Rows from block 4, named by matrix and row number. Rows with one number belong to one neuron. Each number is 128 + 32 x the weight over its row's rms, rounded and kept within 0 to 255. All counts start at 0. After the name is the row's rms in percent of the matrix's.
# u: gMLP up (value half) (model.blocks.4.mixer.u.weight, 576x384), inputs 154-230
# v: gMLP up (gate half) (model.blocks.4.mixer.v.weight, 576x384), inputs 154-230
# out: gMLP down (model.blocks.4.mixer.out.weight, 384x576, transposed), outputs 154-230
u.134 093 [147 125 179 143 113  92 143 166 147  78 132 177 130  95 104 165 166 180 134 142 106 117 132 145 143 111 173 107 118 168  97 106 162 214 101  57 162  89 129 118 162 137 107 156 126 141  70 111 138 117 119 126  99  96 117  88 133  97 157 128 118 146 101 112 139 119 171 196 197 111 110 141  88 115 113 147 134]
u.135 100 [ 98 124 149 143 120  99  85 144 192 132 138 139  90 120  96 106 113 142 137 113  78 134 165 133 240 105 184 144 110 117 137  55 129  87 130 162 106 146 151 160  72 117 148  73 190 144  84 146 121 119 171 110 111 126 129 146 211 126 195 177 159 167 106 133  83  71 117 160 155 132 139  48  66 156  94 121 124]
u.136 120 [171  95 159 153 155  94 100 157 106 182 107  80  81  79  92 177 138 135 140 132 160 171  88  49 149 123 154  69 164 156 184 182 148 150 108 165 127 145 156 123 172  67 160 108 109 161 177 153 114 156 116 132 166 156 142  82 136 126  95 131 111 131 196 125 148  57 102 103 147 141  78 120 124 161 157 147 113]
u.137 093 [ 87 110  80 161 106 113  91 153 183 138 136 174  98 138 112 162 187 133 145 144  66 128 134 144  97 125 110  58 116  68 160  90 122 134 140 113 113 177 121 137 144 127 127 160 136 127 147  88 123 116 149 156  51 128 150 102 108 135 102 104 127 119 106 177  99 150 153 172  77 150 123 160 138  98 108  93 122]
u.138 099 [137 180  70 146  94  85 145 114 100 118 101 146 112  96 116 139 101 136 142 184 140 102 146  99 147  81  65 138 173 116  98  62 156 123 121 189 108 171 138 149 125 109 101 129 115 108 136 134 209 143 104 122  95 165  78  84 118  81 138 144 144 109 156 173 109  95 154 173  92 140 166  76 155 138 143  83 135]
u.139 111 [155 131 136 133 122 129  90 153 148 164 192 122 137 117 148 177  96 149 162 172 134 113 155 155 102  89 137  81 145 104 134 129 130  82  77  86 120 129 133 117  70 100 153 156 178 180 225 103 109 120  90 141 102 149 146 133 127  93 144 133 120 126  92 150  70 113 163  99 100 179 101  73 120 128 163 186 101]
u.140 090 [105 176 105 130  87 173 115 148  82  98 115 126 190  89 143 179 142  97 103  98 150 147 101 112 127 175  66 139 111 111 176  77 165 149 201 104  84 126 180 122 118 111 165 115  74 120 126 131 189 152 100 170 144 127 119  86 143 139 110  75 133  88 117 198 147 194  60  64  79  62  87 146 134  60 115 109 169]
u.141 108 [148 110 130 188 205 154 194 195 157 132 115 114  66 133 153 164 123 152 131 133 157 149  89  97 104  79 161 150 115 151 119 115  54  92 139 184 121 158 145 144 157 174 155 146  71 130 120 117  90 111 147 103  92 139 123 114 161 154 137 106 196 121 128  74  95 146 180 172 131 108 143 115  92 122 175 132 164]
u.142 104 [127 154 143  75 147 112 140 105  69  64 135 152  86 122 190  63 168 161 152 135 102 117  78 105 128 141 121 156 223 120  73 123 160 104 170 175 128 100 156 126 137 131  99  89  90 148 164  64 153 145 130  42 146 166  80 154 119 104 159 130 123 168 173 150 129  55 127 155 169 161 142  37 183 158 101 156 129]
u.143 105 [162 126  99 100  96 117  91 113  97 154 154 138  77 151 119 102 141 127  63 124 135 134 137  96  77 117 133 104  94 111  92 157 141 132 151 113 148  89  98 148  89 160  74  72 112 134 169  55 159 102 116 115  90 136 153 185 134 101 126  79 134 152 151 157  99 133  95 183  90 189 126 150 146 147 150 140 134]
u.144 108 [173 152 142 140 131 106  75 102  92 125 127  96 197 124 164  84 175 102 124 135 130 140 184 111 133 123 149 143 118 186 141 183  99 103 181 134  98 191 137 139  67 136  97  67 140 114 127 153 122  77 148 168 158 142 111 192  89 183 165 105  99 226 160 115 123 125  93 147 157  93 124 124 155 166 165 140  65]
u.145 100 [113 130 128 206 123 104 102 127 121 143 122 134 121  73 110 173 104 144  58 146  99 155 118 110 128 157 162 114 166 112 122  71  91 168 112 124 122 148  93 148 198 129 147 118  96 159 122 155 109  96  78 168 102 131 178 119 113 101 180 164 141 120  75  86 102 100 149 143 118 154 136 124 173 216  89 144  64]
u.146 091 [168 150  99 136 139 110 157  75 154 130 134 181 130 110 151 128 140 116 168 131  65  92 119  72  99 134 129 111 118  89 111  77  82 132  75  94 139 119 160  94 110 144 148 108 120 151 153  35 173 171  95 133 112 100 102 130 119 164 128 139  90 120 102 159 102 137 190 143 106 148  97 125 140  69 142 158 124]
u.147 091 [160 115 129 126 178 104 130 122  93 118 122  96 131 125 150 157 111 128 182  94 149 131  87 109 158 116 161 121 190 156 133  92  95  94 122 111 149 103 128 119 111 114 129 126 143 155 124 100 182  82 131 158 136 145 156 170 170  47 138 151 155  80 132 106  56 126 112 172  90 130  93 144 131 118 128 140 114]
u.148 098 [159 209 123 132 149  97  80 101  82 118 153 107 119 112 124 169 138  92 137 104 117 132 142  91 167 104 102 101  68  64 101 104 112 142 148 148 105 129 133 126 185 107  90 101 142 132 185 145 113 168 124 125 127 132 106 114 171 163 100 154 130 185 110 141 137  87 147 147 144 141 131 162 177 138 106  62 119]
u.149 095 [ 85 147 209 128 124 127 199 184 111  90  91 104 169 104  83  77 108 118  98 167 102 137 171 159 122 103 125  96 190  87 136 116  85 149 159 183 118 138 146 176 173 129 132 149  88 160 146  85 103  92  85  69 113 162 126 149 130 122 176 168 134 184 145 134  97  79 125 149 162 106  92 132 120 137 157 121 101]
u.150 095 [132  56  99  71 107 121 160  96 146  71  20 103 150 156  87 147  86 127  95  74 167  85 165 125 123 105 120 146 105 111 103 104 110 110 153 144 103 137 108 153 126 160  94 113  99 141 163 161  98 173 114 106 129 125 144  92 105  87  97  87  84 132 123 150  90 125 100 112 104 158 135 123  95 131 103 114 158]
u.151 117 [146 139 123 114 144  78 118 145  58 100 116  82 192 119 105 148  99 123 119 109 117 119 132  85 142 115 155  86 179 102  74 138 137 131 179 133 148  94 180  83 134 120 131  78 108 117 174 150 255 108 147 108 127 150  63 189 143 142 139 140 143  97  71  73 129  84 127  89 135 158 106 164 126 179  83 128 102]
u.152 091 [108 125 125  95 119 101 163  95 157 170 171  49 131 154 181 170 112 110 156 203 142 189 162  85 122 130 129 120 119 124 126 137 108 106 125 167  79 171 168 166 124  85 120 133 150  64  99 158 135  62  97 126 129 176 127 100 165 109 138 131 150  86 102 136 100  73 113  48 137 116 176 139 136 114 186 171 152]
u.153 106 [ 81 151 169 115 142 117 168 104 119 136 158 125 103 132 144 115 136 188 121 108 106 138 127  96 186 127 107  38 122  76 154 150 132 150 168 187 143  68  74  78 176 128 162 168  78 147 124  88 104 157 116 129 154 165 119 145 137  54 102  37 108 110 130 147 113 102 165  91 142 151 109 150  84 118 124 118 133]
u.154 113 [104 151 132 152 135 139  95  88 108 135 116 155 127 126 124 204 143 106  94 152 161 120 116 142 102 131  95 121 114  97 179 101 128 152 112 125 149 136 164 127 149 140 112 154  88 160  92 152  85  97 132 182 174 143  94  33  76 160 173 114 173 162 145 101 125 157 163 129 155  66 165 198 139 139 101 124 173]
u.155 100 [184 137 121 157 164  90 153  40  92  62 127 121 139 146 128 159 165 106  96  90 165 154 122 172 104 176 143 136 138 137 125 152 128  91 135  84 100  90 115 146  96 160 117 105 157 117  84 176 160  96  89 135 134 153 139 140 134 139  75 109 170 136 120  93 123 156  96 168 134 150 107 128 123 119  82 139 170]
u.156 095 [111 127 144 136 173 121 179 133 119 120 121 135 121 120 109 162 205 112 131 121 120  74 100 133 119 101 124  95 129 113 163 104 175 116 154 129 143 140 146 125 139 202 168 140 122 110 124 137 114 192  83 101 111 178 169 147 167  90 149 161 104  79 107  51 154  97  72  73 160 144 114 153 170 170 127  95 132]
u.157 096 [100  80 131 156 128 122 115 143 134 169 123 107  82 101 181 135  75  93 118 163 142 197 115 140 112 150 113 133 127  81 102 200 110 132 144 109  88 160  62 160 144 163 176 174 156 144 189 173 135 127  91 136 187 129 172 133 137  89 111 132 100 109 175 151  78  64 137 142  94 122  40  96  99 141 106 160 129]
u.158 106 [121 111 105 171 130 197  97 103  56 161 170 105 155 114 102 194 159 133 121  99 129 131 115 126  95 142  88 175 150 130 126 165 193 118  96 127 143 128 114 142 150 111 122 136 137 103 123 145 131 165 194 134 144  87 100  74 136 125  75 131  91  77 100 117 183 108 185  99 128 166 132  87 177 170 195 159  88]
u.159 093 [187 137 127 139 180  95 106 110 133 145 103  94 119 113 119 131 150 104 147 118 113 137 181 139  90  94 140 113 183 150 130 172 129  76 127 151 118 131 127  97  82 158 146 127 105 107 208 120  71 141 115 130 157  76 139 142 169  79 241 161 130 130 168  95 111 120 177 146  73  76 131 100 163  97 163 158 169]
u.160 099 [173 109 140  81  93 111 153 102 105 107 201 161 147 177 147  94 122 113 170  92 129 101 200  85 169 110 130  57 131 113 109  95  71 105 158 157  70 195 120 129  87  98  83 143 135 107 108 124 114 137  49 123  86 147 163 153 105 146 134 131 119 102 118 118 103 170 109 160 133 113 134  94 149 154 140 128 135]
u.161 093 [123 160  71 217  95 146 126 204  99 126 136  86 159 203 170 151 134 143 101 146 120 147 164  81 144  75 168  87 123 180 131 192 115 126 123 100 150 139  96 110  87 137 141 121  37 121 133 102  80  33 141 122 114 112 156 110 124 114 119 128 121 112 162 136 154 125 131 197 132 162 102 117 131 170 114 129 171]
u.162 102 [123 155 189 125 156 130  68 164 113 170 155 123 128 131  76 125 100 129 116  90  89 130 173 148 109 150  87 146 136 148 165 122 130 119 157 138 114 114 116 177  87 119 150 138  87  87 181  87 130 161 137 123 183 129 183 121 180  78 104 141 125 102 105 160 112 123 138 145 104 229 128 133 110 101 181 155 165]
v.134 094 [ 93 101 130 136 157 124  80 108 133 143 134 123 175 146 173 165 126  44 120 106  58 153 138 200 139 122 110 130 117 126 156 117 114  89 147 101 158  72 125  54  97 117  84 112 115 188 153 135 114  71 136 165 126 189 193 115 106 113 100  81 145 123 105 168 133 102 215 127 129 138 159 100 166 159 154 104  88]
v.135 102 [ 62 142 139 137 135 101 133  89 104 128  97 116 147 150 146 146 169 107 135  96  99 106 158  86 122  83  40 115 121 155 155 108 143 141 126 159 120 143 105  84 149 138 147 150 147 122 131 105  65 221 179 119  87 130 140 148 144  82  63 148 122 160 117 130 176 150  94 132 177 153 135 121 180 157 205 109 113]
v.136 121 [169 137 130 139 110 156 128 103  91 108 117 148 191 109 134 149 124 145 181  96 124 139 183 117 102 188 159 100 125 115 106 152  91  97 109 133 119 127 153 142 105 114  99 101 121 121  74 155 154 184 177 152 143 128 103 175  77 101 125  46  71  90 128 106  91 113 155 157  98 157 191 112 133 175 173 152 108]
v.137 095 [179 164 122 141 106 125  88 179 125 185  90 109 143  73 117 152  98 119 135 124 190 109 177 122 183 185 111 110 133 171 130 136 209 123 192  77 100 107 153 122 154 145 135  74  93 125 161 175 119 147  99 156 186 126  92 123 123 170 161  85  83 132 120 103  76 103  93 129 103 145  87  80 166 146 179 128 124]
v.138 106 [137 166 112 159 234 112 171 130 159  80 199 127 154 130 128 134 145 141 138 126 150 143 109 105 144 113 112 149 122 164  98 152 146 118  88 170 136 111 101 128 160 132 108 168 119  96 137 114  73 182 154  94 152 141 108 160 103 122  92 145 107 123 156 138 105 160 138 113 143 158 139 156 116 147 168 146 202]
v.139 100 [107 141 126 139 115 160 171  90  44 125 162  78  85 144 189 171 105 148 154 152 108 156 129 144 109 158  95 118 179 114 119 150 130  89 163 180 135 134 103 102  84 135 109 147 170 105 138 137  93 118 193 136 129 145 168 170 123 126 174  76 121  89 127 142 135 123 115 137 116  87 120 101 107 161 145  68 167]
v.140 102 [133 137 143 138 126 156 147 173  90 110 159  73 170 173 141 133 143 106 153  57 153 135 186 100  77 125  78  98  96 203 163 165 112 178  78 178 136 139 146 129 154 123  99 174 150 124 152 142 126  97 115 108 148 123 193 131 135 149 168 117 134 161 123 107 123  93 119 148 110 154 115  98 121 158 109 131 119]
v.141 108 [136 125 146 122 100 184 127  84 151 119 173 104 123  81 121 153 147 119 173 159 170 110 193 125 111 104 185 168 178 104 140 137 149 118 112 141  99 127  83 136 116 101 124 176 190 104 169 158 137 172 128 157  99 146  98  93 175 123  94 135 129 116 144 161 108 115 111 154 133 154 156 141 158 111 136 138 143]
v.142 095 [101  96  98 138 120  68 134 124 146  87 147 122  59  71  83 108  40 106 166 166 123  93 129 126 123 144 125 112 130 121 138 105  91 141 148 124  96 121  85 101 179 145 174 138  93 167 120  76 161 118 117 180 139 151 169 135 181 140 154 157 107  95  85 157  85 111 113 156 130 172 123 104 208  99 137 130 104]
v.143 101 [118 178 152 173  94 176  61 162  91  99 113  98  86  91 131  88 140 118  99 147 123 132 133 211 118 112 150 145 142 129 114 181 158 167 159 106 129 130 174 182 125 126 168 142  89 155 132 141 167  76 124 134 115 140 129 145 106 170 109  99 118 103 130 105 106  87 145 110 153 197  82 146 194  87 100  78 177]
v.144 108 [114 147 181  96 133 111 102 165 118 166 163 117 157 138 117  97 116 135 104 158 158 174 144 104 118 144 113  89 206 109 204 160 140 131 118 119 164  94  81 132 148  93 201 143 102 125  79 139 123 144 127 113 119 125 194 155  83  87 170  84 133 138 102 128  55 144 148  88 149 111 146 171  78  71 106 140 157]
v.145 103 [144 100 100 146 133 148 118 110 109 165 140 102  58 154  54 130 153 134 164 153 152 131 165 144  94 138 130 151 106 131 119 151 122  98 183 168 152 164 107 155 169 139 112 163 135 135 133 142 199  96  70 111 117 154 157 188 154 138 140  92 148 100 152 199  67 137 191  75 178 155 177  69 113  95 113  63 138]
v.146 099 [129 128  73 107 214 157 113  88 145  87 104 125 151 140 128 131 122 101 145 177 202 138 126  82  77 129  59 148 210 163 153 171 143 114 164 129 172 106 121  93  88 148 120 109 147 137 103 137 117 111  98 118 154 110 105 156  90 152 157 157 161 127 171 137 130 157 114  92 152 136 109 112 133 114 154 140 141]
v.147 104 [ 88 197  53 136 126 146 145 134 148 108 152  89 140 142 105 176  60 177 118 191  90 134 129  66 150 122 134 163 147 132 118 166  85 136 146 130 130 124  91 116 104 129  97 112  97 119 155  90 134 109 126 133  82 186 107 113 150 174 115 151  66 150 144 187 109 191  77  82 167  75  99  68 190 101 132 100  95]
v.148 091 [ 72 156 142 137  90 110  96  92 103 139 133 112 123 134 134  75 156 145 178 116 107  80 136  82  97  77 150 135 132  81 147 131 150 115 131 170 124 135 122 120 155 156 139 177  68  88  74  86 152 153 104 136 130  77 179 122 153 157  69 181 160 136 152 139 122 157 112 138 102 174 156 176 132 141  88 193  79]
v.149 099 [142  70 105  92  98  76 117 113 126 138 107 113 152 125 167 106 126 113 112  93 150 156  86 114 127 171  78 156 138 101  91 115 150 106 175 119 114 142 181 123 101 125 161 161 158 154 106  76 190 101 105 174 129 182  94 145 108 108 128 105 114 160 171  76 193  85 149 126  72  81 125 151 161  78 151 166 197]
v.150 104 [144 148 138  82 103 129 124 104  98 144  97 114 107 197 160  80 139 134 137  99 127  83 108 134  72 169 133  48  86 126 150 104 157 128 100 108 106 147 134 196 104 127 147 137 145 104 161 115 111 135 136 143 144 106 135 127 178 114 108 213 109 220 162 125  85 164 158  74 108 147 102 155 176  93 111  96 130]
v.151 106 [104 140 128 112 105 101 140 133 169 120 143 164  96 241  61 127 110 109 108 146 170 116 125 118 110 122 164 138 138 136 179 129  78 119  90 149 206 158  96 119  45  91  95 189 152  98 154 105 139  71 116 188 126 127 103  95 163 137 119 144 105 121 128 104 177 137 125  81 143 137 115 121  73 159 152 141 127]
v.152 088 [ 81 125 153 153 117 189 154 126 184 161 166 151 157 150 128 146 101 112 131 142 144 116 101 112 177 167 164 163 101 118 168  87 212 113 137 112 158 173 125 170  61  93 197  84  65 172 107 125 179 128 141 144 133 158 178 117 155 141 172 106  98 128 111 140  87  86  50 135 138 104 140 139  97 155 153  99 129]
v.153 101 [167 144 131 143 148 101  91 162 107 108 146 132 126 145 171 147 125 151 141 191 146  99 111 129 156 136  58 133 153 123 138  81  96 165 120 100 139 146 133 112 133 129 113 150 149 125  81 146 129  98 172 148 113 156 124 109 131 166 185 156  91 141 174 139 111  99  99 119  98  91  88 125 125 172 121 180 119]
v.154 117 [ 79 107 157 176 123 112 161 143 102 158 159 147 156 108 132 133 167 149  83 147 113 106 130 167 124 132  67  96 125 140 182 160 117 117 108 148  79 112 168 160  47 124 165 150  40 113  80 162 117 134 106 134 171 138  81  82 111 123  80 216  70 110 136 150 104 141 140 147 207 163  81 152  94 149 159  97  63]
v.155 092 [126  71  70 101 118 126 128  61 173  97 104 139  90 169 197 100 163 128  67  99 154 169 154 204 131 147  37 134 143 153 137 192  99 155 126 152 151 156 141 116 165  77 118 131 124  99 135 107  94 151 156 132 128  70 158 108 123 115  87  86 126 140 216 161 192 158 109 123 108 110 126  97 173 143 179 111 150]
v.156 098 [153  85 138  81 140 132  80 117 104 161 157 169 107 163 153 107 130 154 156 111 101 146 125 150 134 164  62 143 154 111 129  85 153  97 187  91 117 166 144 134 133 169 133 160 169 103  84  52  84 147 151  93 120 105 154 129 135 147  66 201 122 190 133 141 123  68  98 160 111 124 161 155 118 189  62  90 180]
v.157 099 [128 116  92 136 141 138 156 165  65 150 157 109 153 107 174  77 102  70 137 130 106 131  67 123 164 135 113 132  74 137 118 137 177 131 168 127 118 149  83  94 160 125 122 111 145 199 137 175 133 150 138  96 151  83  95  80  75 152  98 150 140 167 146 161 191 168 112 148 156 111 145 130  90 199 131 139 120]
v.158 109 [ 74 164 103 122 139 107 116 156 148 110 111 205  95 115  94 116 162 146  88 109 164 139 116 154 121 160 128 143 160 108 117 171 140 159 156 100 158 133 179  79 162 172  53 125 154 153 111 128  86 163  99  94 119 112 177  75 125 162  90 126 118 123 104 100 106  96  95 108 113 168 149  80 113 123 147 115 207]
v.159 093 [134  97  98 128  64 124 107 123 101  98 130 167 156 173 143 179 185 157  62 158 132 158  75 157 135  46 156 158 116 139 126 168 116 125 116 109 131 133 168 115 112 172 176 183 154  97 140 191 160 175 139 177 122  87  89 158 112 154 131  74 188  79 133 172 108  69 122 128 130  90 115 111 115 149 114  93 148]
v.160 103 [ 97 148  77 111  67 110  95  75 160 169  93 130  47 187 134 122 131 112 127 162 133 126 110 208 123 170  73 173 147 184 104 141 144 109 131 151 116 135 112  98 128 159 104 167 114  66 171  66  74  62 198 100 126 103 122 159 132 143 160 105 148 150 145 106 178 166 230 164  66 145 107 143 192  99 115 128 137]
v.161 097 [120  68 182 118 155 162  72  96 160 169  99 148 116 140 105  92 154 129 148 157 102 124 139 136  80 110 113 119 119 133 155 162  54 132 175 144 151 132 133 116 147 133 118 119 119 115 112  69 153 148 114 124 143 139 186 125  91 119 126 146 167 152  96 105  89  76 119 126  71 103 205 108 139 234 111 193  99]
v.162 091 [121 114  87 158  92 128 132 123 194 130 154  81 150 153 180 170 112 130 129 165 116 124  57 112 149 180 174 161 122  83 111 149 171  92 135 126 182 126 146 118 160 104 145 111  94 105 101  92 132  81 127 145 157 178  66 106 101 112 161 161 152 152  90 141 153 121 143  84 116  57 141  96 123 179 111 119 166]
out.134 096 [ 94 128 143 117 141 160 123 126 219 142 103 150 170 127 102 112 122 109  60 120 167 124 135 104 139 142 129 169  92  92  89 108 119 166 140  61 139 158  48 140 123  96 124 122 138 122 134 131 122 114  60 144 160 151 179  95 149 135 100  67 165 130 131 145 105 135 114 122  89 117 138 136 133 144 100 174 140]
out.135 102 [137 188 122 152 149 170 157  94 130 102 142  85 148 122 226 175 141 140 155 138 116 147  90 120  79 135 131 156 109 117 137 137 101 150  91 109  88 110 130  82 185 118  91 114  81 133 139 113 111 151 108 189 155 149 120 185  58  83 142 103  62 135 150  88  99 137 116 116 100  65 154 112 126  62 118 135 106]
out.136 125 [ 65 122 160 127 165 126 135 144 105 138 125 133 129 165 157 132  81 100 105  80 135 140 144 151 164  64  89 137 157  94 148 105 141 117 112 102 148 154 128 137 135 138 153  89 122  89 162 163  63 102 140 113 154 108 207  76 195 129  88 120 127  62 110 123 101  84 128  95 180 134 123 140 103 120 162  66 178]
out.137 101 [148 122 144 185 163 101 124 194 130 148 122 132  65 109 101 110 155 104 107 122  95 153 103 161 187 123 117 117  84 113 160 120  90  85 117 153 177  69 108  97 155  79 133  84 146  65 129  79 179 166 185 103 126 114 116 121 166  79  68 127  88 166 141 138 114  48 136 166 144  75 109 142 123  82 128 174 103]
out.138 097 [120 119 169  79 175 144 153  85 105 111 132 147 102 175 165 175  78 142 159 146 111 106 102 129 134 136 183 108 130 140 132 117 109 113 157 127 161  99  73  75 188 175 199 134 144 146 138  90 151  90 144 123  85 142 105 160 151 150 150 101 116  96 101 129  83 200 114 192 171 142  63 132 121  64 104 114 119]
out.139 109 [117 162 109 117 127 145 141  98 187 111 134  88 106 141 131 126 117 138  96 155  63 103 104 114 177 141 132 211 152  87 108 116 131 129 156 134 102 158 143 205 118 148  65  89 123 147 122 114 139 131 117 169 157 146 113  96  82 109 105 177  52 160 153  80 192 113 126 137 148 110 185  84 130  69 118 167 105]
out.140 100 [123 125 122 165 139  80  87 101 114 151 114 125 107 152 150 100  94 127 150 186 128 131 119 145  76  75 167 126  81 157  83 176 154 134 107 135  94 116 166  85 128  96 138 137 159 106  76 144 133 150 121  78 123 123 151  63 132 123 139 137  92 153 137 107 138 158 123 108 141 181 135 113 102  84 199 150 163]
out.141 106 [ 90  84 109 169 151 123  44 119 129 112  50 161 165 113 154 132 169 138 185 111 135  84 138  97 177 107 158 126 122  51 111 181 127 173 176 120 144 141 126 116 107  91 130 176  61 132  82  79  86 160 162 131 112 117 196 172 132  94 145 154 125 120 151 165 204 113  70  46 159 103 119 104 114 118 128  55  93]
out.142 092 [125 124 134 100  92 128 135 170 137  94  86  94 159  64 132 178 172 102 142 135 161 109 179 161 103  76 114 124  63 126 119 123 126 184 100  87 161  93 111 154 173 161  78 142 182  75 132 155 113 131 140  93  82 164 172 151  93 107 103 159 129 143 113 120 185 125 105 122  90 120  89 124 125 118 114 127  75]
out.143 101 [189  71 178 101 136  75 179 142 171  81  89 153 160 140 110 127 139 104 157 127 101 134 176 133 181 119 134 117 157 163 168 127 131 119 126 132 163  79  94 147 149 130 128 208 157 163 166 102  86 137  84 128 105 153  33  30  91 176 104 175 127 149 105 135 118  76 143  99 139 110 137 135 115 139 127  72 133]
out.144 109 [ 89 182  84  90  89 129 145 185 110 127 189  83 153 140 140 165 124 144 135 114 166 111  53 135  61 130 106  94 145  68 104  74  97 148  60 135  80 133 128 118 137 134 102 136 154  76 124  93 135 143  99 121 173 115 126  56  89 169 127 167  84  72 137 148 133 114 131 111 134 148 142  91 153  83 117 146 100]
out.145 097 [126 115  89 127 199 106  65 163 119 115 133  98 119 117 139 180 143 122 127 104  88 105 129 152  76 140 198 146  98 155 173 120 158 148  87 166 123 140 144 128  80 126 114  96  72  68  87 158 140 145 117 141 128 183  69 126  93  62 132 119 120 207 165  92 114 161 118 103 167 131 120  74 132 144 122 140  59]
out.146 096 [ 99  97  86  75 186 117 110 101 125  97 170 160  75 164 142 177 130 148 112 162 116 173 103 168 118  92 100 109 172 101  53 135  81  81 140 142 157  74 107 170 111 117 212  59 167  79 120 182 132 165 173 104 142  77  85 137 159 140 101 131 142 109 127  57  97 130 109 153 131  16 117 115 147 133 132 170  70]
out.147 091 [110 115  95 140 159  90 144 112  93 148 114 135  72  71 131 144 142 157 122 156 128 141 145 121 146 146  76 105 116  88 164 109 141 130  79 179 135 135 130 124 135  86 115 127 154 114 169 112 111 167  65 129 132  97 164 134 112 129  97 133  96 150 144 129 144 152  94 124  52 126 152 158 110 161 180 152  86]
out.148 092 [115  78 155  57 127 109 102 162 137  78 135 120 133 145 108 154 136 117 148 137  64 131 128 170  91 108 122 122 113  94 107  98 143 117  53 119  95  90  77 160 135 162 107 118 115 108 142 105  77 133 112 148 151 117 118 108  63 111 118 114  97 137 148 105 159  89 129 115 153 168 131  71 124  81 183  65 155]
out.149 092 [138 155 148 112 141 121 104  87 128 201 148 123  96 187 193  88 163  93 166 122  85  48 164 161 135 147  91 116 200  61 142  92 135 120 129  89 150  95 102 110 163  55 117 120 146 121 135 144  86 155  81 169 100 124 112 124 150  74  81 105  66 112 136 152 174 145 128  82  96  84 103 105 178 174  90 108 186]
out.150 099 [127 157  64 138 196 145  89 129 106 158 158 191  83 187 175 179 149 126  75 159 170 178 124  58 123  97 180 122 122 126 100 118 129 145 145  88 143  96 158 204 184  88 140 140 155 152 159  91  94 160  79 128  77 105 136 131 127 151 111 127 165 128 155  80 147  99 160 178 157 115 106 156 127 132 137 132 143]
out.151 105 [175 116 100 147 126  97 146 176 128  73 117  95  92 145 136 187 120 137 124 209  82 186 167 104 103 150 122 148 106 123 157 147 146 108 147 137 123 148 107 150 158 139 150 120 178 121  64  69  98 127 130  75 153 101 105 126 132 115 121 121 120 155 143 159 157 126 137  92 113 183 170 111 152  77 143 168 111]
out.152 090 [ 96 159  83 165 102 164 177 111 125  87 138 179 177 166 153 127 120 107 111 102 148 129  88 117 108  90 168 125 137 107 105 170  95 108 175 103 163 140  95 124 105 110 134 129  87 157 118 198 128 137 166 174  93 132 128  95 145 145 158 119 187 209 122 158  77 152 169  89  97 135  57 116 146 167  95  81  69]
out.153 103 [ 95  33 133 151  62 152 130 125 135 193 118  89  76 182 150 154 112 117 132 168 113 145 160  63 116 142 120 129 137 126 143  86 108 109 158 165 104 133  97 138  67  92 124 149  66 140 111 113  84 108 150  99 118 153 102 180 138 128  98 112 171  89 178 132 164 216 107 191  97 143  95 187  81 153 125 143 120]
out.154 115 [112 184 115  99  85 147 140 165 115 167 144 112  77 135 122 103 128 123 142 145  98 124 118 163 150 133 147 125 159 137 170 131 146 141 164 108 148 120 117  98 161 117  86  98 165 108 129  38 144 153 160 111  80 145 143 111 143 111 168  76 146  85  88 131 121 156 163  87 152 159  97 128 176 123 151 128 177]
out.155 102 [111 116 113 154 104 129  98 176  98 140 144 146 120 183  50 103 113 141  88 176  61 104 147 106 145 163 142  90  80 162 133 124 115 104 148 160  89 126 152 136 102 128 184  98 111  71  80 157 140 103 152 108 149 109 131 170 110 141  97  98 108 179 154 150 104  99  88  62  44 150  98 134 117 167 110 101  99]
out.156 102 [134  63 139  88 128  72  78 164 131 125 134  76 102 115 147 133 143 185 136 133 112 131 129 153 183  75 141 115 192 118 157 106  58 121 119 149  79 102 123 106  73  50 109 172 142 182 134 119 125 104 114 143 139 104 158 141 194 109  99 108 134 134 138 199 109 135 130 171 146  91  66 120 147 161 119 183 128]
out.157 090 [110 130 128 129 144 105 114 106 188  80 153  94 143 143 103 156 192 169 147 128 127 118 158 128 174 107 104 133 139 112 175 117 144 133 151 139  82 144  67 169  71  83 138 149  98 168  90 153 109 119  61 127 130  99 191 112 130 101 176  80 131 102 135  78 221  94  99  91 116 109 165 151 145 108 150 105  68]
out.158 106 [100 111 109 159  88 117 178  96 130 149  84 115 117  93 142  98 110  92 143 179  85 154 166 130  77 122  93 195 138 134 136  68 151 155 171 127 147  95  97 125 102 169 103 121 134 138  92 161 128  64 107 146 138 155  82 116 127 136  86 139  68 161 104 146 138 142 151 122 186 101 161 108  92 171 129 146 172]
out.159 085 [ 79 107 140 137 141 203 177 166 141 135 116 124 168 125 170 119 167 128 149 146  58 129 119 111 120  92 122 183 157  79 163  73  90 163 161 111 170  80 104 143 203  93 128  84 131 107  50 194 164 169 137  95 128 138 117 132 121 145  82 120  92 159  87 152 124 156 117 116 150 177  72 137  96 110  71 156  86]
out.160 099 [120 137 134 108 141 145 126 148 123 139 140 154 112 147 131 166 225 125  99 143 122 125 114 121 145 140 146 151 146  94 139 155 135 160 152  86 172 123  72 149 170  67 188  47 107 175 137 164  88 108 105  71 122 134  68  85 164 153 168 133 177 113 150 212 146 138 108 168 142 189 126 114 150  55  69  80 136]
out.161 095 [ 88  75 132  50 101 137  92 106 111 144 127 125 149 141 151 117 125 154   0 133 100 123 160 170 113 127 134 134  96 187 138  97 190 117 166 137 124 120 155 156 116 101 158 101 158 148 121 116 103 121 202 103 119 131 105 164 158 158 165 157 129  97 162 133 103 119 106  83  78 131 102 123 123  55 166 180 156]
out.162 094 [140  83  77 110 129 132 112 139 128 161 106 144 146 131 129 123 214 142 114 120 119 149 165  91 122 122 127 119 104  37 150  99 108 145  49 121 122  98  83 139 134 114 160 101 147 155 148 163  59 126 115 127 144 101  65 101 129 118 185 176 138 133 179 108  77 145 117  96 168  83 148 112 134 131 184 117 136]